From a checkpoint of a small image captioner: 64-pixel images, batches of 192.
Rows from block 11 of the image encoder, named by matrix and row number. Rows with one number belong to one channel. Each number is 500 + 25 x the weight over its row's rms, rounded and kept within 0 to 999. All counts start at 0. Numbers have three digits each. After the name is the row's rms in percent of the matrix's.
# sq0: squeeze pointwise conv (encoder.blocks.11.sq.0.weight, 72x192x1x1), inputs 0-95
# e10: expand pointwise conv (encoder.blocks.11.e1.0.weight, 144x72x1x1, transposed), outputs 0-71
# e30: expand 3x3 conv (encoder.blocks.11.e3.0.weight, 144x72x3x3, transposed), outputs 0-8, a 3x3 kernel for each
sq0.25 104:492466515470460478456463459492510460520499513468460467521511467527468465510465518512507503475470520494518506459462513497530516512468439515460514508513446460466469517465503519456492488462510498528468513499504466451511517508503520457505461447463515463510506449477491499517496490505466498504
sq0.26 099:478496485508500493492495520494480490503456490500498498456466501454488492487501460453464465495484466497488505519510435460514483490492511477501425433456503513500518455495453492497488482517473478459518505451467508486435466494455490489479498498479481489468470493494493435435488497495488483496
sq0.27 097:511510518507498504502492500521470496532468499488482508508472499496511485507506525483537518503514515463526473484486512515528498505495490498492526514491493486500497490484522506511527510490527456475501532515495505487515485493522528506528518495495528487488516493496510533525488523537500467514
sq0.28 096:481489516509487495505493511482457511527440502489497503507476479485497494498505515504515498497500511453518500491512518476541506523512502492487505514470501492492506502498513497491504496500516450460520553520484510500513475473518515502521507488482520487481518494488517523519489501544490449508
sq0.29 098:491493538486469497480466511493501481521498534488511481538520474515461467543488528520512522483473546526529525517503517479532530527482510547468509534526468519465511499478518535471527466496535509518503525518508500474525528515545525491528474475474529470527537477471541538517475488538486486532
sq0.30 102:494488541499488498478481499483489491548467527498497503509488474512484495538491531506515524493471533478537516500500531486543535532487508518496526531499490495480514511487525537473517505505534487485524553534495488474519524500522534481539488485473546474514528492482520542530477508557473490542
sq0.31 115:513487538482477486486474486526500467554502534486477495536507474551484471542476536541531535499486533503550520481483545513543535534473469542469535526509484486482490555482537543477536495474554486511489532505515496469545538505544534486546484474488551493550537471487543518524499497545492497541
sq0.32 092:479510497497498504481510531477504506501453502509521493481502512464498501494496470478476450476502467495495495523527470479487489495484536476512475459500512527508526457491456505507527496529489511473546507465500535498467485502494535507494494516487505496493497503489508449467472502491489494498
sq0.33 092:489491530505486503523481490489441491538428511491500501510450482483500479522503524486515506502484513453518494510485510496525517526490502511481531514472484495472501496503515508494505487492517445458514555529482495471503498468504504505507497481487534477508512487484508548520474505542503446516
sq0.34 106:519503541495496521516482504521468488548474515494502522564489484523514487530500551514535542529496554488542503515497537512576530546492503535499552553490495512521500536517539512497517510506545469489516573537499508499531527496550525500565489498507547516532553488504533544536485521551507463543
sq0.35 104:488496535487470497501474503500484494538465509481494487522483462518478476523486518506521531482494527472528512508505519493547516529485499531476530522501481499474492498479518538483522489505531485484493541528509495464523530489523520496536490479485532474518517489478526537514477501532481476528
e10.25 093:511516481448498483470492501502468471491508500525541507498462465537495467464456517498476500462492468508504472465477456482501521476490502510539500496490484525504479470494533544512519488487489497517506475488532455509486
e10.26 087:489472525498485511479493481464505497529459556458521477512505490491514509490499468548518459492531497469511497506491499501494452485476423489465476548524485460474536500498478498498501476473466459477477506513474481448525
e10.27 061:503479480470458501498474465526485492505485506537479506433498502522445508477505485493509477492501498460517473508477485467503465494479471518516451494500465514474507450443468497502496458501472480508455511502527539497481
e10.28 065:504498476476479487545480456492500491520498498516487517463475501476454474490534489485476498463462503486558482491453501439504507494474483529489452492489489515479522477453485486477493439515496460519453486471528514499472
e10.29 107:524543497481509493489478512520476470476531488519530497495477479519528486471484524498473495465486474518515469469472470472491524468503518514524531496473500533512478494494532542507513490489498511512510472479530452530475
e10.30 096:542526482464504496502439510524484482499542487530529506503476508537525482472489517487473492436491497525540469472458483430501517458493519528508520502503495526516480469469524527506553466506497499533485494495524471520477
e10.31 089:534521483455479488493453480501466470493538491527535510469474481543487494470480525503479493456509464503515467480462469467516507471492501526514479508505488518504494476468495537494544488455475484531490487502528472507491
e10.32 102:497474492508467515518502454471521512513484494484470508500514522462451513507506465485519505498522534456498509517503534503505465517491457501468451505526498478464518506512456478471485502505486470511477512530476517470517
e10.33 065:515504495458483502497461495503478480489517521503518493482479502495456488451523489482486490445496478500552453505462490420488499475483499514498480502478477522500510466452491521494523443491472485510477485492504480496464
e10.34 079:533531478491475467487461480482494451482516485497507522495467510530491488466492528475482494461503453500541468468472473448516487453473509537491475490484476497496486491485482518486533453478474513538501461491502472506471
e10.35 108:520525488485503484504447495517468473498532498522539505501461494530497496449500513489472497441485476505518474471457478439491518473502501517514510499486493531515484475465508550510537461495495504520498486498548459520487
e30.25 079:500497515528513511522535553512537545532523559522523555478464479475493494479499492455475459498505500512503487503487477506529490507498467501495487509540517477502468522509518523508499508533487453482492484493507462502479509495531535505540543528557
e30.26 110:443431453496517504498505482435436449501518517494496490500487512507487526510477527429460474501515524483520498524510514529492481524522521509513526477460486494475493546526514507492489519530516537507521509488524509484528428429426497508503503509489
e30.27 086:490492512512507525536534568515517529508514527530533533517550545488494539539544558484482481496457481496470493481482489529505497516510479505489520544529534515524545506485505517503520525527491486509534484489523524528546512498529506497519535529546
e30.28 093:503511486516497519541531551497524515506489508518515551538541550508525516536548533468473473489486487490491472515497486513520501541516510498518498531512496507535544497494493502510513535529524506522540500511500522517526495496516523503523507521535
e30.29 091:511498504492485486537538532492490511504489506541502539501506503481505483491517499474460460517479466533517503515487481508512490486519504499505490476502502462496494508502481510519502488511497490523524478507499475492489497516503502482515535511533
e30.30 082:487503520514473507521531552520528513526500530527534538506533555487505532510534521481493477490464475517496508491478486525518491496499494498496509508523509481491501496489507504515488513510489504533540494517519511513516516521518511481510523513543
e30.31 081:494503498506501531533522551517519522537513539528509537488493534492509488506545528469454476507499502505468490465470473522513460523509466505503499501512500485511491490500496513502485507513486501511545477503516499527511512497513519495533514509543
e30.32 095:442422463486485495457450460424439466500504503477481461539527522531489521518489515454447475475483486444478478520528516518512523511496509522503515537503525544534549518527536494486510484498498536525500527492504545495531455439479486497487490491458
e30.33 078:495484513500480514552538556510493526522489521521536516521556566492494533547566554475476469478457469492495499498506507526510505522512520508508510529532522511507548487491501516498487519511505508526542491496512517537528520509520490504503534514533
e30.34 094:510499502494491491520533547498489518515490506535527528515537525494497535531519519478484461490489490522497506478487457500496451518512475491492498488495495486529533479484484505502477513500492520563579477494524517510524519493517502478502525520531
e30.35 085:522504513499499513533535552525517529520509522529543553513530536514525526515545526473489484501488476526484503477469464523528490486506510498512503492504505483497504488502509506511498501492501484527530480492508490498512522518521525500517547536564