config = dict(
    dataset='photos of plants and fungi (iNaturalist)',
    horizontal_flip=True,
    encoder_depths=[4, 7, 7],
    decoder_norm_position='pre',
    decoder_mlp_ratio=2,
    decoder_head_dim=32,
    decoder_bias='all',
    decoder_positions='learned',
    eps=1e-08,
    max_steps=5300,
    epochs=11.3,
)
Rows from block 15 of the image encoder, named by matrix and row number. Rows with one number belong to one channel. Each number is 500 + 40 x the weight over its row's rms, rounded and kept within 0 to 999. All counts start at 0. Numbers have three digits each. After the name is the row's rms in percent of the matrix's.
# sq0: squeeze pointwise conv (encoder.blocks.15.sq.0.weight, 72x288x1x1), inputs 174-231
# e30: expand 3x3 conv (encoder.blocks.15.e3.0.weight, 144x72x3x3, transposed), outputs 21-27, a 3x3 kernel for each
sq0.0 093:474431499461513463480542467494456508500446410428574571390499421493499459544478473537487431573498538511478585528498486413455456483495488501449470444478448450474467508513443460
e30.0 107:533591546487471469504498481435455453519567488543515528494565524463468452503505492518614528481474439497510457509548547525552532519519501448434442481488485549533512445444465512566492522524533
sq0.1 087:499454517466496425481546490469467493468478501460540582437529478472541470518502430544510472525520517523468554551478515485475465476547488504436507465492450459465465495504480478
e30.1 101:509555561454495483499507442484472472505543492549530562498549547474477457502497456500610548470483473499495431501557542531557509508489500467470456483461468515506486479442453499556493524529545
sq0.2 103:485450507504558501522522440505447542487432381447525532429466424444541467570431453534515434524526558517485549508515414399515411534563490496446504509532433450485534513490396519
e30.2 093:482501506481465452478496490415427454474511530544521562440480470487472450488494464502512480473494453459496481466479411505483465474503488525529506519525529525523503441441435493497492549544535
sq0.3 112:465455491471497462464523416494474519495480377423536535421504397488525440564453469574521420516505543529472567530514459407465440505582517477423500469503435380502475488506424483
e30.3 102:547591536482499449531514452440438437509543482544535559494550499432470457499471449527576512490511470524516451494567488517523513539506499494488474501511477537537530427433412531572496518527552
sq0.4 111:483519497515476521510391537494535479491467539507374394528482543518365557361487558397432556399454393477504441404478571570513516493419506476510473480491502541482528480500535511
e30.4 100:461441443513555536493519497464451441428425429465473482467459445516528524462478485446460468518545512505498517413390397469490497521526514560574519434443440470450436463421447470442446477482476
sq0.5 089:465432461449471476462525471482459479469485422428576555450502446457538447533448480552504433574523533496436536551457476431437446491512459472428484441469453468452468502472415483
e30.5 109:518603574492473472491505457470464444487515480496510515514578566464462442480472454520609562481460473487473429517579543496536508511477471465466469482494463540530539459486455518529472489516505
sq0.6 096:499453493462507458454552476454487481451484440475548568443494442472508474545475463531484445567493533507471522558468482432444459487525504451448436454495493439457468520509453439
e30.6 103:523582546478466474486502463465433469527542479538556532500559517470460457512500462531593554463468465489487453489539530505538534501504484465466456477485452533532522467445452526551483529527550
sq0.7 099:476443503458502470482558442484474495459482433421562555410518444482545450578455490565513449558519567530469566520491521448447476477543505476436476456484457444462474484497458456
e30.7 099:521601573476473462500501476457442455493553485541516544493554535439474452523477465523591538479469477495516470497553536517506525504501499514494467479481458517522503459443449528529495526519549
sq0.8 107:413469452552574545535483462558450570553447456470449452437467481487509476520426478525524479457544513512570484487537475445551468535520524553423563509572443459570556468532444520
e30.8 084:477466424479473514465486505426476492527529527506546526443455453509492507465513497463461466471483494492493492430407358442466429476474424575545575543549523548522502391416456495461499565517524
sq0.9 101:482497536487472489493460491569450477531467458467454431488551497531476446543508518536497448429444495563508430471500454536530461481516531513518530506505535518491513491537495553
e30.9 085:437495493437443445459500544446429452517552501504507504479480488461427470500521523456482487433423444471485504474459419431419431482463480528522520570577543598585540435432436528511497484514494
sq0.10 119:500439463439450472440415522435531432434500500532403447491442485465426471392486470435493534431456441476456446453461536491430509449467475470469442419446515504455460502452505472
e30.10 078:502464500492554535422487495473443450484461452472483496442451447460540525412455491481480491480555535452478512390386403475504517501523560574565540457493489446441466444426415485468463465490489
sq0.11 108:393498502526562562525500503557443525544457420482490490484509490543528475546423484599516457512499538579562505516522412451562427527579539519496506542530473486517568448559469595
e30.11 097:460474470441460441470477503437429469487518523499511533472467472444447430497495500470472481434454443462491512427428400450435399468472454496499486513524511549532485429454460467501503514529552
sq0.12 107:471495414532519519469413455524481491510458468508414395480492499533459501434468472466453495431489458513564429457502453501508478504485525515474526515528481506503553471541452532
e30.12 095:432441454501537536454486485502512506482470499483494515468462454548533557449488470414436454513510526468483480403444419490515504464474424608588593459505483520523513479492457449421459493484511
sq0.13 089:475426503464481475447550444496462509484479438438575568472516469477566463505498458529507472582506526525511574555484510473460467500529513454452473482475459445469472500519471422
e30.13 105:513573558483480454482498451490480463494553482512547533498554544447468476516477427502589536488478472510498435511563510535534542495482490464477444464486481527538500468456481499557485518521510
sq0.14 117:450449457571581590542473478519474554582435453448449482440488478483503487529446475527527501461540511504552505479571442459554464572533538568461567557578469481606569475526455549
e30.14 086:452452461459504509469490514450470506525522540525540543446432410503517507506520477454443448460499520469478539404422361487463459482450435575595545537510503535488468395444429467498487555522550
sq0.15 091:484430511456497474468542451473469515482487446424559551420509484482536451550494491545479416525515513513471555525474492434460465514509489465414478489501426418482437493482444479
e30.15 110:521590554489458478497508453463447453507567487531513536510571554468464467505486481535569566496478473492512458499577527522538520512522487459462464481450466506513486462458441526565500505499512
sq0.16 119:475489492449448463445402501454507444425456498488381410460445516471420477401470493484489532416461427502427475434443552514454520453499472417467452430447477500426452483458517460
e30.16 083:502478488487511478437490487474434428468444467518518443474441440478515468397480477499487461464557514450476493439428393455502496518511510562578571494472494471466496464423418506504476489486455
sq0.17 112:459444474527519518507455473530496542533463490509426435481490493506434494449454520463444485439521443494536466428534504462512484528460513515472517514527473481494537482507477523
e30.17 087:456443438468537523476495493507506512475488500491521494433427414500553543474504498430438454489545561473497522397380380465503482502518477601614573501501461513433412446460460497463464485499470
sq0.18 091:491459469450463470445546455460467492472465421415596567431505487446512451542472495524484459562525526512464558545466506437436454477515494468438429444455442485483464507460425445
e30.18 110:507589566497464474484501452458463439485532465524508517513575544447455473481483445525593564482464470500473433511573533497537509500486470473448466489500476526551516478463459501538484507510516
sq0.19 089:451445520474497465452551447458463485463484439442551565417506454456550455561474474549493459567534541532471554527477504456469436506542504468454482479469471444486450476508453462
e30.19 109:512605559484488461499488477440460440503562488530531513515550537468461461492511451534590568466484472501474460526568543505558530516498511462472433470455476505508505475431445493534501512521525
sq0.20 083:480462467509558518511563507499461538526464449437580603430502494513540453579458442539496446596509541501488608560538510461503465542541512532423528528507426461548484485502477488
e30.20 102:555609550489485465518510491465433458514541505521520551538583543475498499526550475525590590491491469502525460518580544519530512508520487462455450485477464485504465500453465515534486527524521
sq0.21 089:493441497498498425478558451454479488492450426431552578421524459474531442514490451536489423531524520540489571550503497440488463472516496492429484456467449445473436469498480442
e30.21 107:533612575475461469493500475479471448509566481516520527500572547473486440491487460537603575502479474490499441511573549505565522519496497456447439458468447511528511483455452523548493511519529
sq0.22 102:476438502457494479492525450496420525494459416414557560397487445479513429532461470557487404539526524535466536540492495430448430498532514512430490493459450399502459478486443491
e30.22 107:525592555464476464514506487453424431515550511521533514495566529438454468500513447518587568480470470520508484504573521495532506526501526468467447510488472534514510456431439528579503513531518
sq0.23 104:481433503458480465488530459486456489489456416422544549406490469491521482548481483555493415572519531523447565565517511407477433510518492505434485476484417428476443457497445478
e30.23 105:536582534467486479525502473459455451525542481521507524511552520412449452512490473512607557468481463522504475501542513503535518509521524444452440516472463537535529463441449523552508520518519
sq0.24 099:479427486459497460469515457459435516473480415421546562422504458495552474560466466520496443559508546530463574535519504423473441469537507462416484478474459460483461489498449469
e30.24 103:509597557471491454506501461451449451520528465537517516496566499443448464480495479510611556480481466512506476490549543500530530507531510459454445487475467535491507445436432517551482509502505
sq0.25 092:508497512506565494557547480498482578466491434445552525447482435454523457560511466531539404536569527462504549500562473437495459540541503530404562517520413449558482490498449480
e30.25 090:473461464481502464487508520427444458479502522541539535449437432496488461494520512457489456458491467435508489473429406470450448486498502535511543520524499558546501413454439489519527545565543
sq0.26 088:460431476453486471470546467472466498482483430455565572415481463475516430569484476550504442574518534528442572532488476457462427486531477477440486461468468465451487532490443457
e30.26 111:512599561474470487489500477465457444506534460516509528512573543433454472489495453500583572450468474488498460489580533487508516488501481461465471472488469541547533472446454492532480502523490
sq0.27 096:468453543486562501502432403513489496516489379503476455501554477507450438514468519572516425411473471583533513472485472421505492492499510482464471463488444458467494555511420510
e30.27 108:458485513462430414477476492443444419509542540546528518481489473466439405477443453488500489454420425508480508479485478489460456485501512516517521534545528569555556440433442511545511524519480
sq0.28 087:507446468467486433480537473480446474485479424404585557423490450453548458571488439541511429559522542536485564547489459442470436521529475473437499498483458446480453495490481456
e30.28 109:513595554475486467492507464492469451505503470525531525527572541477456462503492461518604580473483472495491456511584545500536534510506502453464430483464462508512514482477471494521475517514529
sq0.29 091:478449471448457452490561476485463496491446416435582546433489475486509471563472484555529441569516511506464576544476488449468441500529512464431476442474465424471462510503440472
e30.29 112:524602559457464451507496464457451431517533477521532518495581545470451449486501481506587571475486479497498464529585551485526511498512466443462444467470467511532502452447470501551465510495499
sq0.30 112:472518492490488487525427512483507468435475517508420458502450493474395500372466507460445535420460412483481452418477535520477504483488483480504477455491518512457509463483502504
e30.30 085:503467466525554508512519500484452431478477416496494475475454395500556485470471444491458461507557510516517482440406377457509488497524484585547514491457479476404468452429424480492442484504462
sq0.31 086:478453498469507483498535486470446514476477442419543579417506484485542479560462481532494432549509529548485584537514493452478463525533501492433475478476419461479440494488466471
e30.31 103:543620572482461475513500469478459444501550487519543507503572537455442448493494459516591571475490473500495448500575555503556531515498488466471456452464474504507504478460473511563501516537504
sq0.32 102:458464476509559502501551420503409546516442399396570556426500444482546449587440469584537425550539526541513557545480418399524423547538484488447503513509442462520511494551419523
e30.32 089:487516479472479443497526498386421442493512533523544549483453462508441454488531482490510471490490456460507495478484416484445429483499474531518485513521477557556515394430460496513516509549548
sq0.33 097:469469494491507519453463455505483462501445475454476467456537511550492470499481514556501505450442472556547504504480461517503487468573569466499468481481525472458496483577493541
e30.33 101:488538487479417419476458452441451434487538523489532489515525513494465437465445422496535508481434450484444431504522506509494476461459442477488466518537498538555545435465449523519521499512470
sq0.34 120:484543510498509488543376493522497491504509501538366391532508534553397519397478543458445511348478407524483427393509499534484494508463530509529526508516505549528522478512477517
e30.34 101:456413415490517530484502534483482459479444459457473457438450408527550512514512536434438455499546536515504555374372370488491510482527512541532528457472448445442468472484445478457456477494449
sq0.35 088:496436487484500473460561463471431489485485422444578560422503473488557462537493491512517406542525494547468557552469481450452462498533487473459473470472460464468444475491441432
e30.35 110:513614570469488456525502462477444437499532465523522521507561536466469494513503460526580561473485470486500478515605545516544535508502494465447463495495486510526510462444465505542494520532524
sq0.36 108:437434495513509522531513445534418521504407384435552548458503438509527440548421499597545394523496549541495552562488445389510391508585535494458505527511458434503503485536402546
e30.36 093:500525482488465430473479504429412433477512502508508546472488446469429404464501484489546494477479432485501492486487397473432442485510480534504507528553480546542493413442429491500482514529537
sq0.37 095:466509451500542561501437456575442539526460461489427462510504498567466512492492497534485480448447448519590493448514389464499452541557570525507543521535515512495573483561464551
e30.37 085:445479476492409442453470476434457433499514526503505480470495467515484488487457458434479476453464445477460455437425440463401417412441401515498454495493458537524520425464447477483490466472459
sq0.38 091:488445489456474473461586436461467490485487405435573572463511472505527462550459477542504443571500516531494555560480507419463466483534498474448458469484450431483492501511456473
e30.38 108:519574544476467478491481445461461455485538498529521529509561554437450467491486463512589563471495450518469433504561531522543524491478489476472441504476481497512510467466452513550502521515528
sq0.39 107:523442576522584495562547479480497628508511465512567588486490465424513460543480472528495468547582497481464553476535525471514505580541525537463556519550460471548502549518470512
e30.39 090:497501480507515489483524478461479466509540541546585572461480429497519453543542511472511469508515465484516527487452381461449453499552523520509499498507478472447458478472477489498517592586583
sq0.40 086:489460474488509485493531478493473497495476443443554587439512467496553469578468483563506440564527552516492557553513450451441441510536516485444504487500446457507472497504459466
e30.40 106:540616564475485481524506469457446461498536482528504540521592529475487456519493469532613562493471476508485464526579564515530527519533507432456434448453457496493465437449462505534480511509538
sq0.41 102:491419569476501483507432415491443498504508352471443444463534459489489445500524530528489385445495484569464474447501485395459473504536511481459495489480384453483488563521380507
e30.41 114:486515526458451437477488509446428431506520541495521517503498494439424391465476476486506510449443427489485500485493455458451445487496499511508515553552531586562549449444450514515514499523504
sq0.42 089:490444503476508458465530448452486523472458465459555565447500455494518449562450474527504426564510496533490578544487506445460458470519511465439473461477463439471439513513473463
e30.42 111:515596550482492470498498468445443461501534496506525541500557546497444440510488463528638563496489457510485454497562524513539522516512508446465412479469468518504500454433444509532465522527536
sq0.43 089:463463522451493480477539465464488514475501420442592587427488488489542474570483496526495417564535515506481582553490469453440446494513518492440478465471469467483448488529466478
e30.43 107:535591567464486472508500472467452475498537471517542498527567552494475479487501458529593543489475475491500457516583565521550518526521489456474441470492465517503505460467452506533491498515506
sq0.44 117:505484518444472429418449484459507465465503450517449475505494491524447479518477515544500470445468459568489465470454506481448486455528493432510438428464493490427470512506476488
e30.44 092:463477525458457454444463517453444450542504562488495522467450483435423421448489506462485517452440427464488483478467444448444467476527505522559532515518472582595601477458461509516502502479479
sq0.45 088:445434500513540519504473424552454532530462444473475471488529461565461481553453519533513425440474495534543489463486402471499436516522566506509515497502524477494549485577475532
e30.45 091:487495483439440426488469492424420445477543510504524524513482484513466466496498465478472459452430453448464496498485458481445455442452426502480500518520503544557538409397419482533496495493501
sq0.46 116:508387479460486418469517482478514490437497508488517542482444434469506428521479425531515495524487505462480552543489515497458522489547493475485470441449480448465444496476522473
e30.46 098:529545483528518503513481468464462444522523482586573550485539488505519484534499479500559464502530484528493476494505434527574533492519512474485485509484510488502493445418447526503468565590557
sq0.47 096:414479462529533509477463469516434507515464422489508489480565498545482480503462510560481461451458508561562518493490427466531436489561550484507476487483512477476507475591474541
e30.47 089:463490492460452393485500464447461466502502499479481498474483425480467403524474448484515482468447421482501488468460416470452386500471430495498458508497457498510516428462455486514528508493471
sq0.48 100:496473512470497472481428436492482494493508460504447449492531509530454485482505554537511484433428452560522463453473537489475468468538500447517489473461498483465496528527494522
e30.48 087:456499508421424413457473511436422388525518498490495501450450495449453433482463489448467496471430432477464495462463449476459468487520517487484496521535477535542507448444438502500509523512471
sq0.49 105:420432504510493495471518420539427506525424404409509542428466463523497459530458501571538425506499546512505554511479450431490437502605528484474475501515491456468512459552434515
e30.49 110:519545516491442446476514487425420398507517477491499480530523483473444428497496466508522477468433441490515489484499452465451430481472448487490490529548527560571517406413408477493467472473491
sq0.50 089:494472509480493476474546447475455483510504432452554536405499470503528452570471451541506408566530507532483530512460482445467445481514523468437468459474465471453429493501454453
e30.50 112:517597564478479478521489466471469440513549465509494525501584544483464483497482458532610579475500462489515473521589539505535523495524474466467439473480475502516507450447456518547485499505505
sq0.51 102:474458501550601531561474489522460562525464453450497511439483458465522483550430465555535451477535512520503513506534474423563451542565504523424561530550442445525541474567453517
e30.51 095:478467491474492480479505538438413451492530541548554561452478474482505462494502490480519459478483468471509499453435362474499441496482473549526526519519535524506472444413435487516524551549557
sq0.52 112:502499510466483432484500369492484458488513395473508535476486425475514464539503484566531396493480542513436542513475448386460464480568508470474485458465406407448478493479398459
e30.52 092:525571480484482442538491485448438417542505500544514536487548454424425419509493488509570477492505445519503482500533436504531495509519524455457496512522512535539529468425434532552504521513531
sq0.53 096:473471483533630520555504481501466596507441424449475492442494435456497493565471469588511436514579505499507513505548454426529451568535484550446550532556409452537515470530455517
e30.53 095:447464463482526486467497491435423456509527550531532533427471457512510483496528491476474432484511512476498494441457408474480469475502469520512530528531494542521518413435454476504514578554531
sq0.54 105:477420489466491445470520451496497487480479467446542559418498458505536463542496486509488438550497554509477571549488524453452502501538514495447466444464467445479489514527462457
e30.54 098:527609551480493464487490485466419440541558490564545550517528512465460483496479497520564506499488464509486436493532485487566526528494530489473481503469485547520499451442446506563456507525537
sq0.55 109:486459547497507470509433423509478497495506356487460452466526453503489425512486514534503415435507478540485469441506491375479480499528496524441506483494400449520483519532394531
e30.55 119:495520519446430445485502502448453442494524539526521513488486484433413403462463472495528497445430426480484507499486451457457477473496514510500524546532534561549546434433441497533522512518528
sq0.56 089:482451482452486453478551477470446511466468427424570583441472459469525453534479474545515412583507520518486538532471500453457457473513520453447466458450464460465462507504435447
e30.56 108:541602582492472463509465440491452471514535480512504546501580551462482478511499455517580548486481482511492446508580551514552545479491469452476445493473469525528519476467461507548491495515506
sq0.57 091:473494506505567556543601510525493564523483502471634630456492518463552504527495453515492478610563529504513599497549518473500465575532508562455562508567492481550497495537481505
e30.57 101:536581557502506503521526488489480467521555498537528545509592547489498504531537502546575573479498463509503484483551521485534476502515491451479450495498473514479486504482475508558529540523524
sq0.58 113:471471436482469507471416540473523491486475516506410431490447510472423485390474490415477556455494428433483458433491526523477523496425470496480485468493516506483483498494538473
e30.58 083:510489521488557548424493488402445437477452462455470497524484482525577564415476508476493485513552538457501504419378444443514505485529504561568554431466440478486480430432449484452467496501490
sq0.59 096:483476566468489471498438431502466479479500382471457443461537485531490463487482518545523422447513508570477471471498457432470432478526512482471472490497422473475496508542404518
e30.59 096:516550537450405423466477491451442460506533540504520491492517494453419407473439462500517499467438388481464477501525441502469488486484506520513528541533527570547538429445439487507501511516501
sq0.60 088:483433497482493466488559476465456514485458434437558560445501465471542447535471478546504444544506547529479558541465483452488459475515492462428467473494456454470444508486466449
e30.60 110:525611553476475459512502487460458453501528478524527530505580535456458470497489469528608557475471466509511451526581553515531521494509508473450425483472438535516529475445469485544503501524512
sq0.61 126:478511489513493521495397515506500512508486501531355386523477521542414530401497540461452516392458389507528461414504527512509502507468520510545495493498495526495524493544493542
e30.61 104:441445491495541523448496523473472430448430419475462447465426473516563525486475490453470478509522505492484502414406445470487497515503521567542569451440465437406466451471440471442461475468444
sq0.62 097:445469485532504517476447444518460499540463474487421436480492492522473452555471488528496451396451432520561482448482467460501457514524526501518519512517488479499507490545484503
e30.62 085:500468476448430412497474517429438433494537530510478443503495480500439446466473451484506467443429413494471481482477476457424430466464472471491491520517513570537530398431441487524520488499461
sq0.63 101:493423519459500468489536457495454499485469428414535556419507486485538459547459486534497421571508527508471563531503473428484435487508493485405486458486463443492462498508454457
e30.63 106:526602529476463475516502477470428439533557485523513504508548510437488460498509485527614579464501465516488481513561533512517542509523506455466443502477482544539518469452446511561492526519514
sq0.64 094:494442509477504473458538442465434499472465447435578567384524460495522465566478490548495435561500516524477560537485500460462449468535495471450488473491445425477473491502471467
e30.64 106:541602554508482476514502490455437453488547465538513534517569528457453446504509485528616564474484482511509452517580541508534497522531506457447441478472477518506492463452459517538496506538516
sq0.65 106:497417524430474461490529455503499498471485477465575550441497450472530455508468466538484457552491546528464549541469508487442502488529505507440471428474470427466483502515494492
e30.65 094:510600561488486505519488488451447468493530466539550564490535482473470451541496493524583509493489483499478457481515486492543538514502530492509472477489481524554515441406446508564461547553556
sq0.66 096:449489474523541554541467485591453534574461479502467458509503486603452497532493543537504461454451476527559526495552463493527473545523588548492551510541511496538533464542478597
e30.66 100:463472452452448462450465498439437434439487483470502515478485468483492458497507510459463458449439465432491516442434396404419411474457426512514517523534524536553505408424423459450477483488496
sq0.67 101:467485473560540540495457480577440512579453472459491459490541495530487483578474510569508485467490506546557493537525424499589456535531599527502528545570501500501569470564472590
e30.67 087:478474465448453492475467475416465474505506495498521518493493483485462518480496492465469460440467489427455489429413421412413424450446446540544541564546541574587533419419453481476499505494500
sq0.68 088:487451532506477471480543460478457505490470418434569566410498459486527445511473468544504414551525497497494557515498465433476447492523478493426491474488446437493474499470433497
e30.68 104:523618540482469477532494466446447457502574482521526540502539536478463469520493471513615546477478450497491448523588512537550538501522489456460468493494500522534516464471471494531485508534548
sq0.69 120:480537483457467487467452531482510460467491506525428456510447517503409496389472516454461547433457426462472469451470541538460512477460507486524483460446512530479487480470516494
e30.69 091:505478478525536509493502497477444410478440420454470462504496437494554487452467467499493476511546505514508511435428402488502487505515501567562516482433425481425453443444421496476466480469440
sq0.70 083:502460518477484450478525495492457495465468466409551567400488463467523462584488469512514455576522520543492574535493491478467469479518492473431492502466462444502478491488493483
e30.70 108:526582555487467476495471462468472450503553476519537538513584554456449467481487453519569560491485465497487439513581549525552525509486500443445452474508477514512493470448467498529481532523523
sq0.71 089:495431483455466462455523449473470497481500422441560582418511487475532440573493457539509440566506532513493562545484486446449443501531500477410491449483435442488449500504472447
e30.71 109:543585574477475476506504466452444445483532481495506522521568561467476467501493454532594579496487471496511448502565554493534518508523499456461447449459455516514489469467458508535494495520519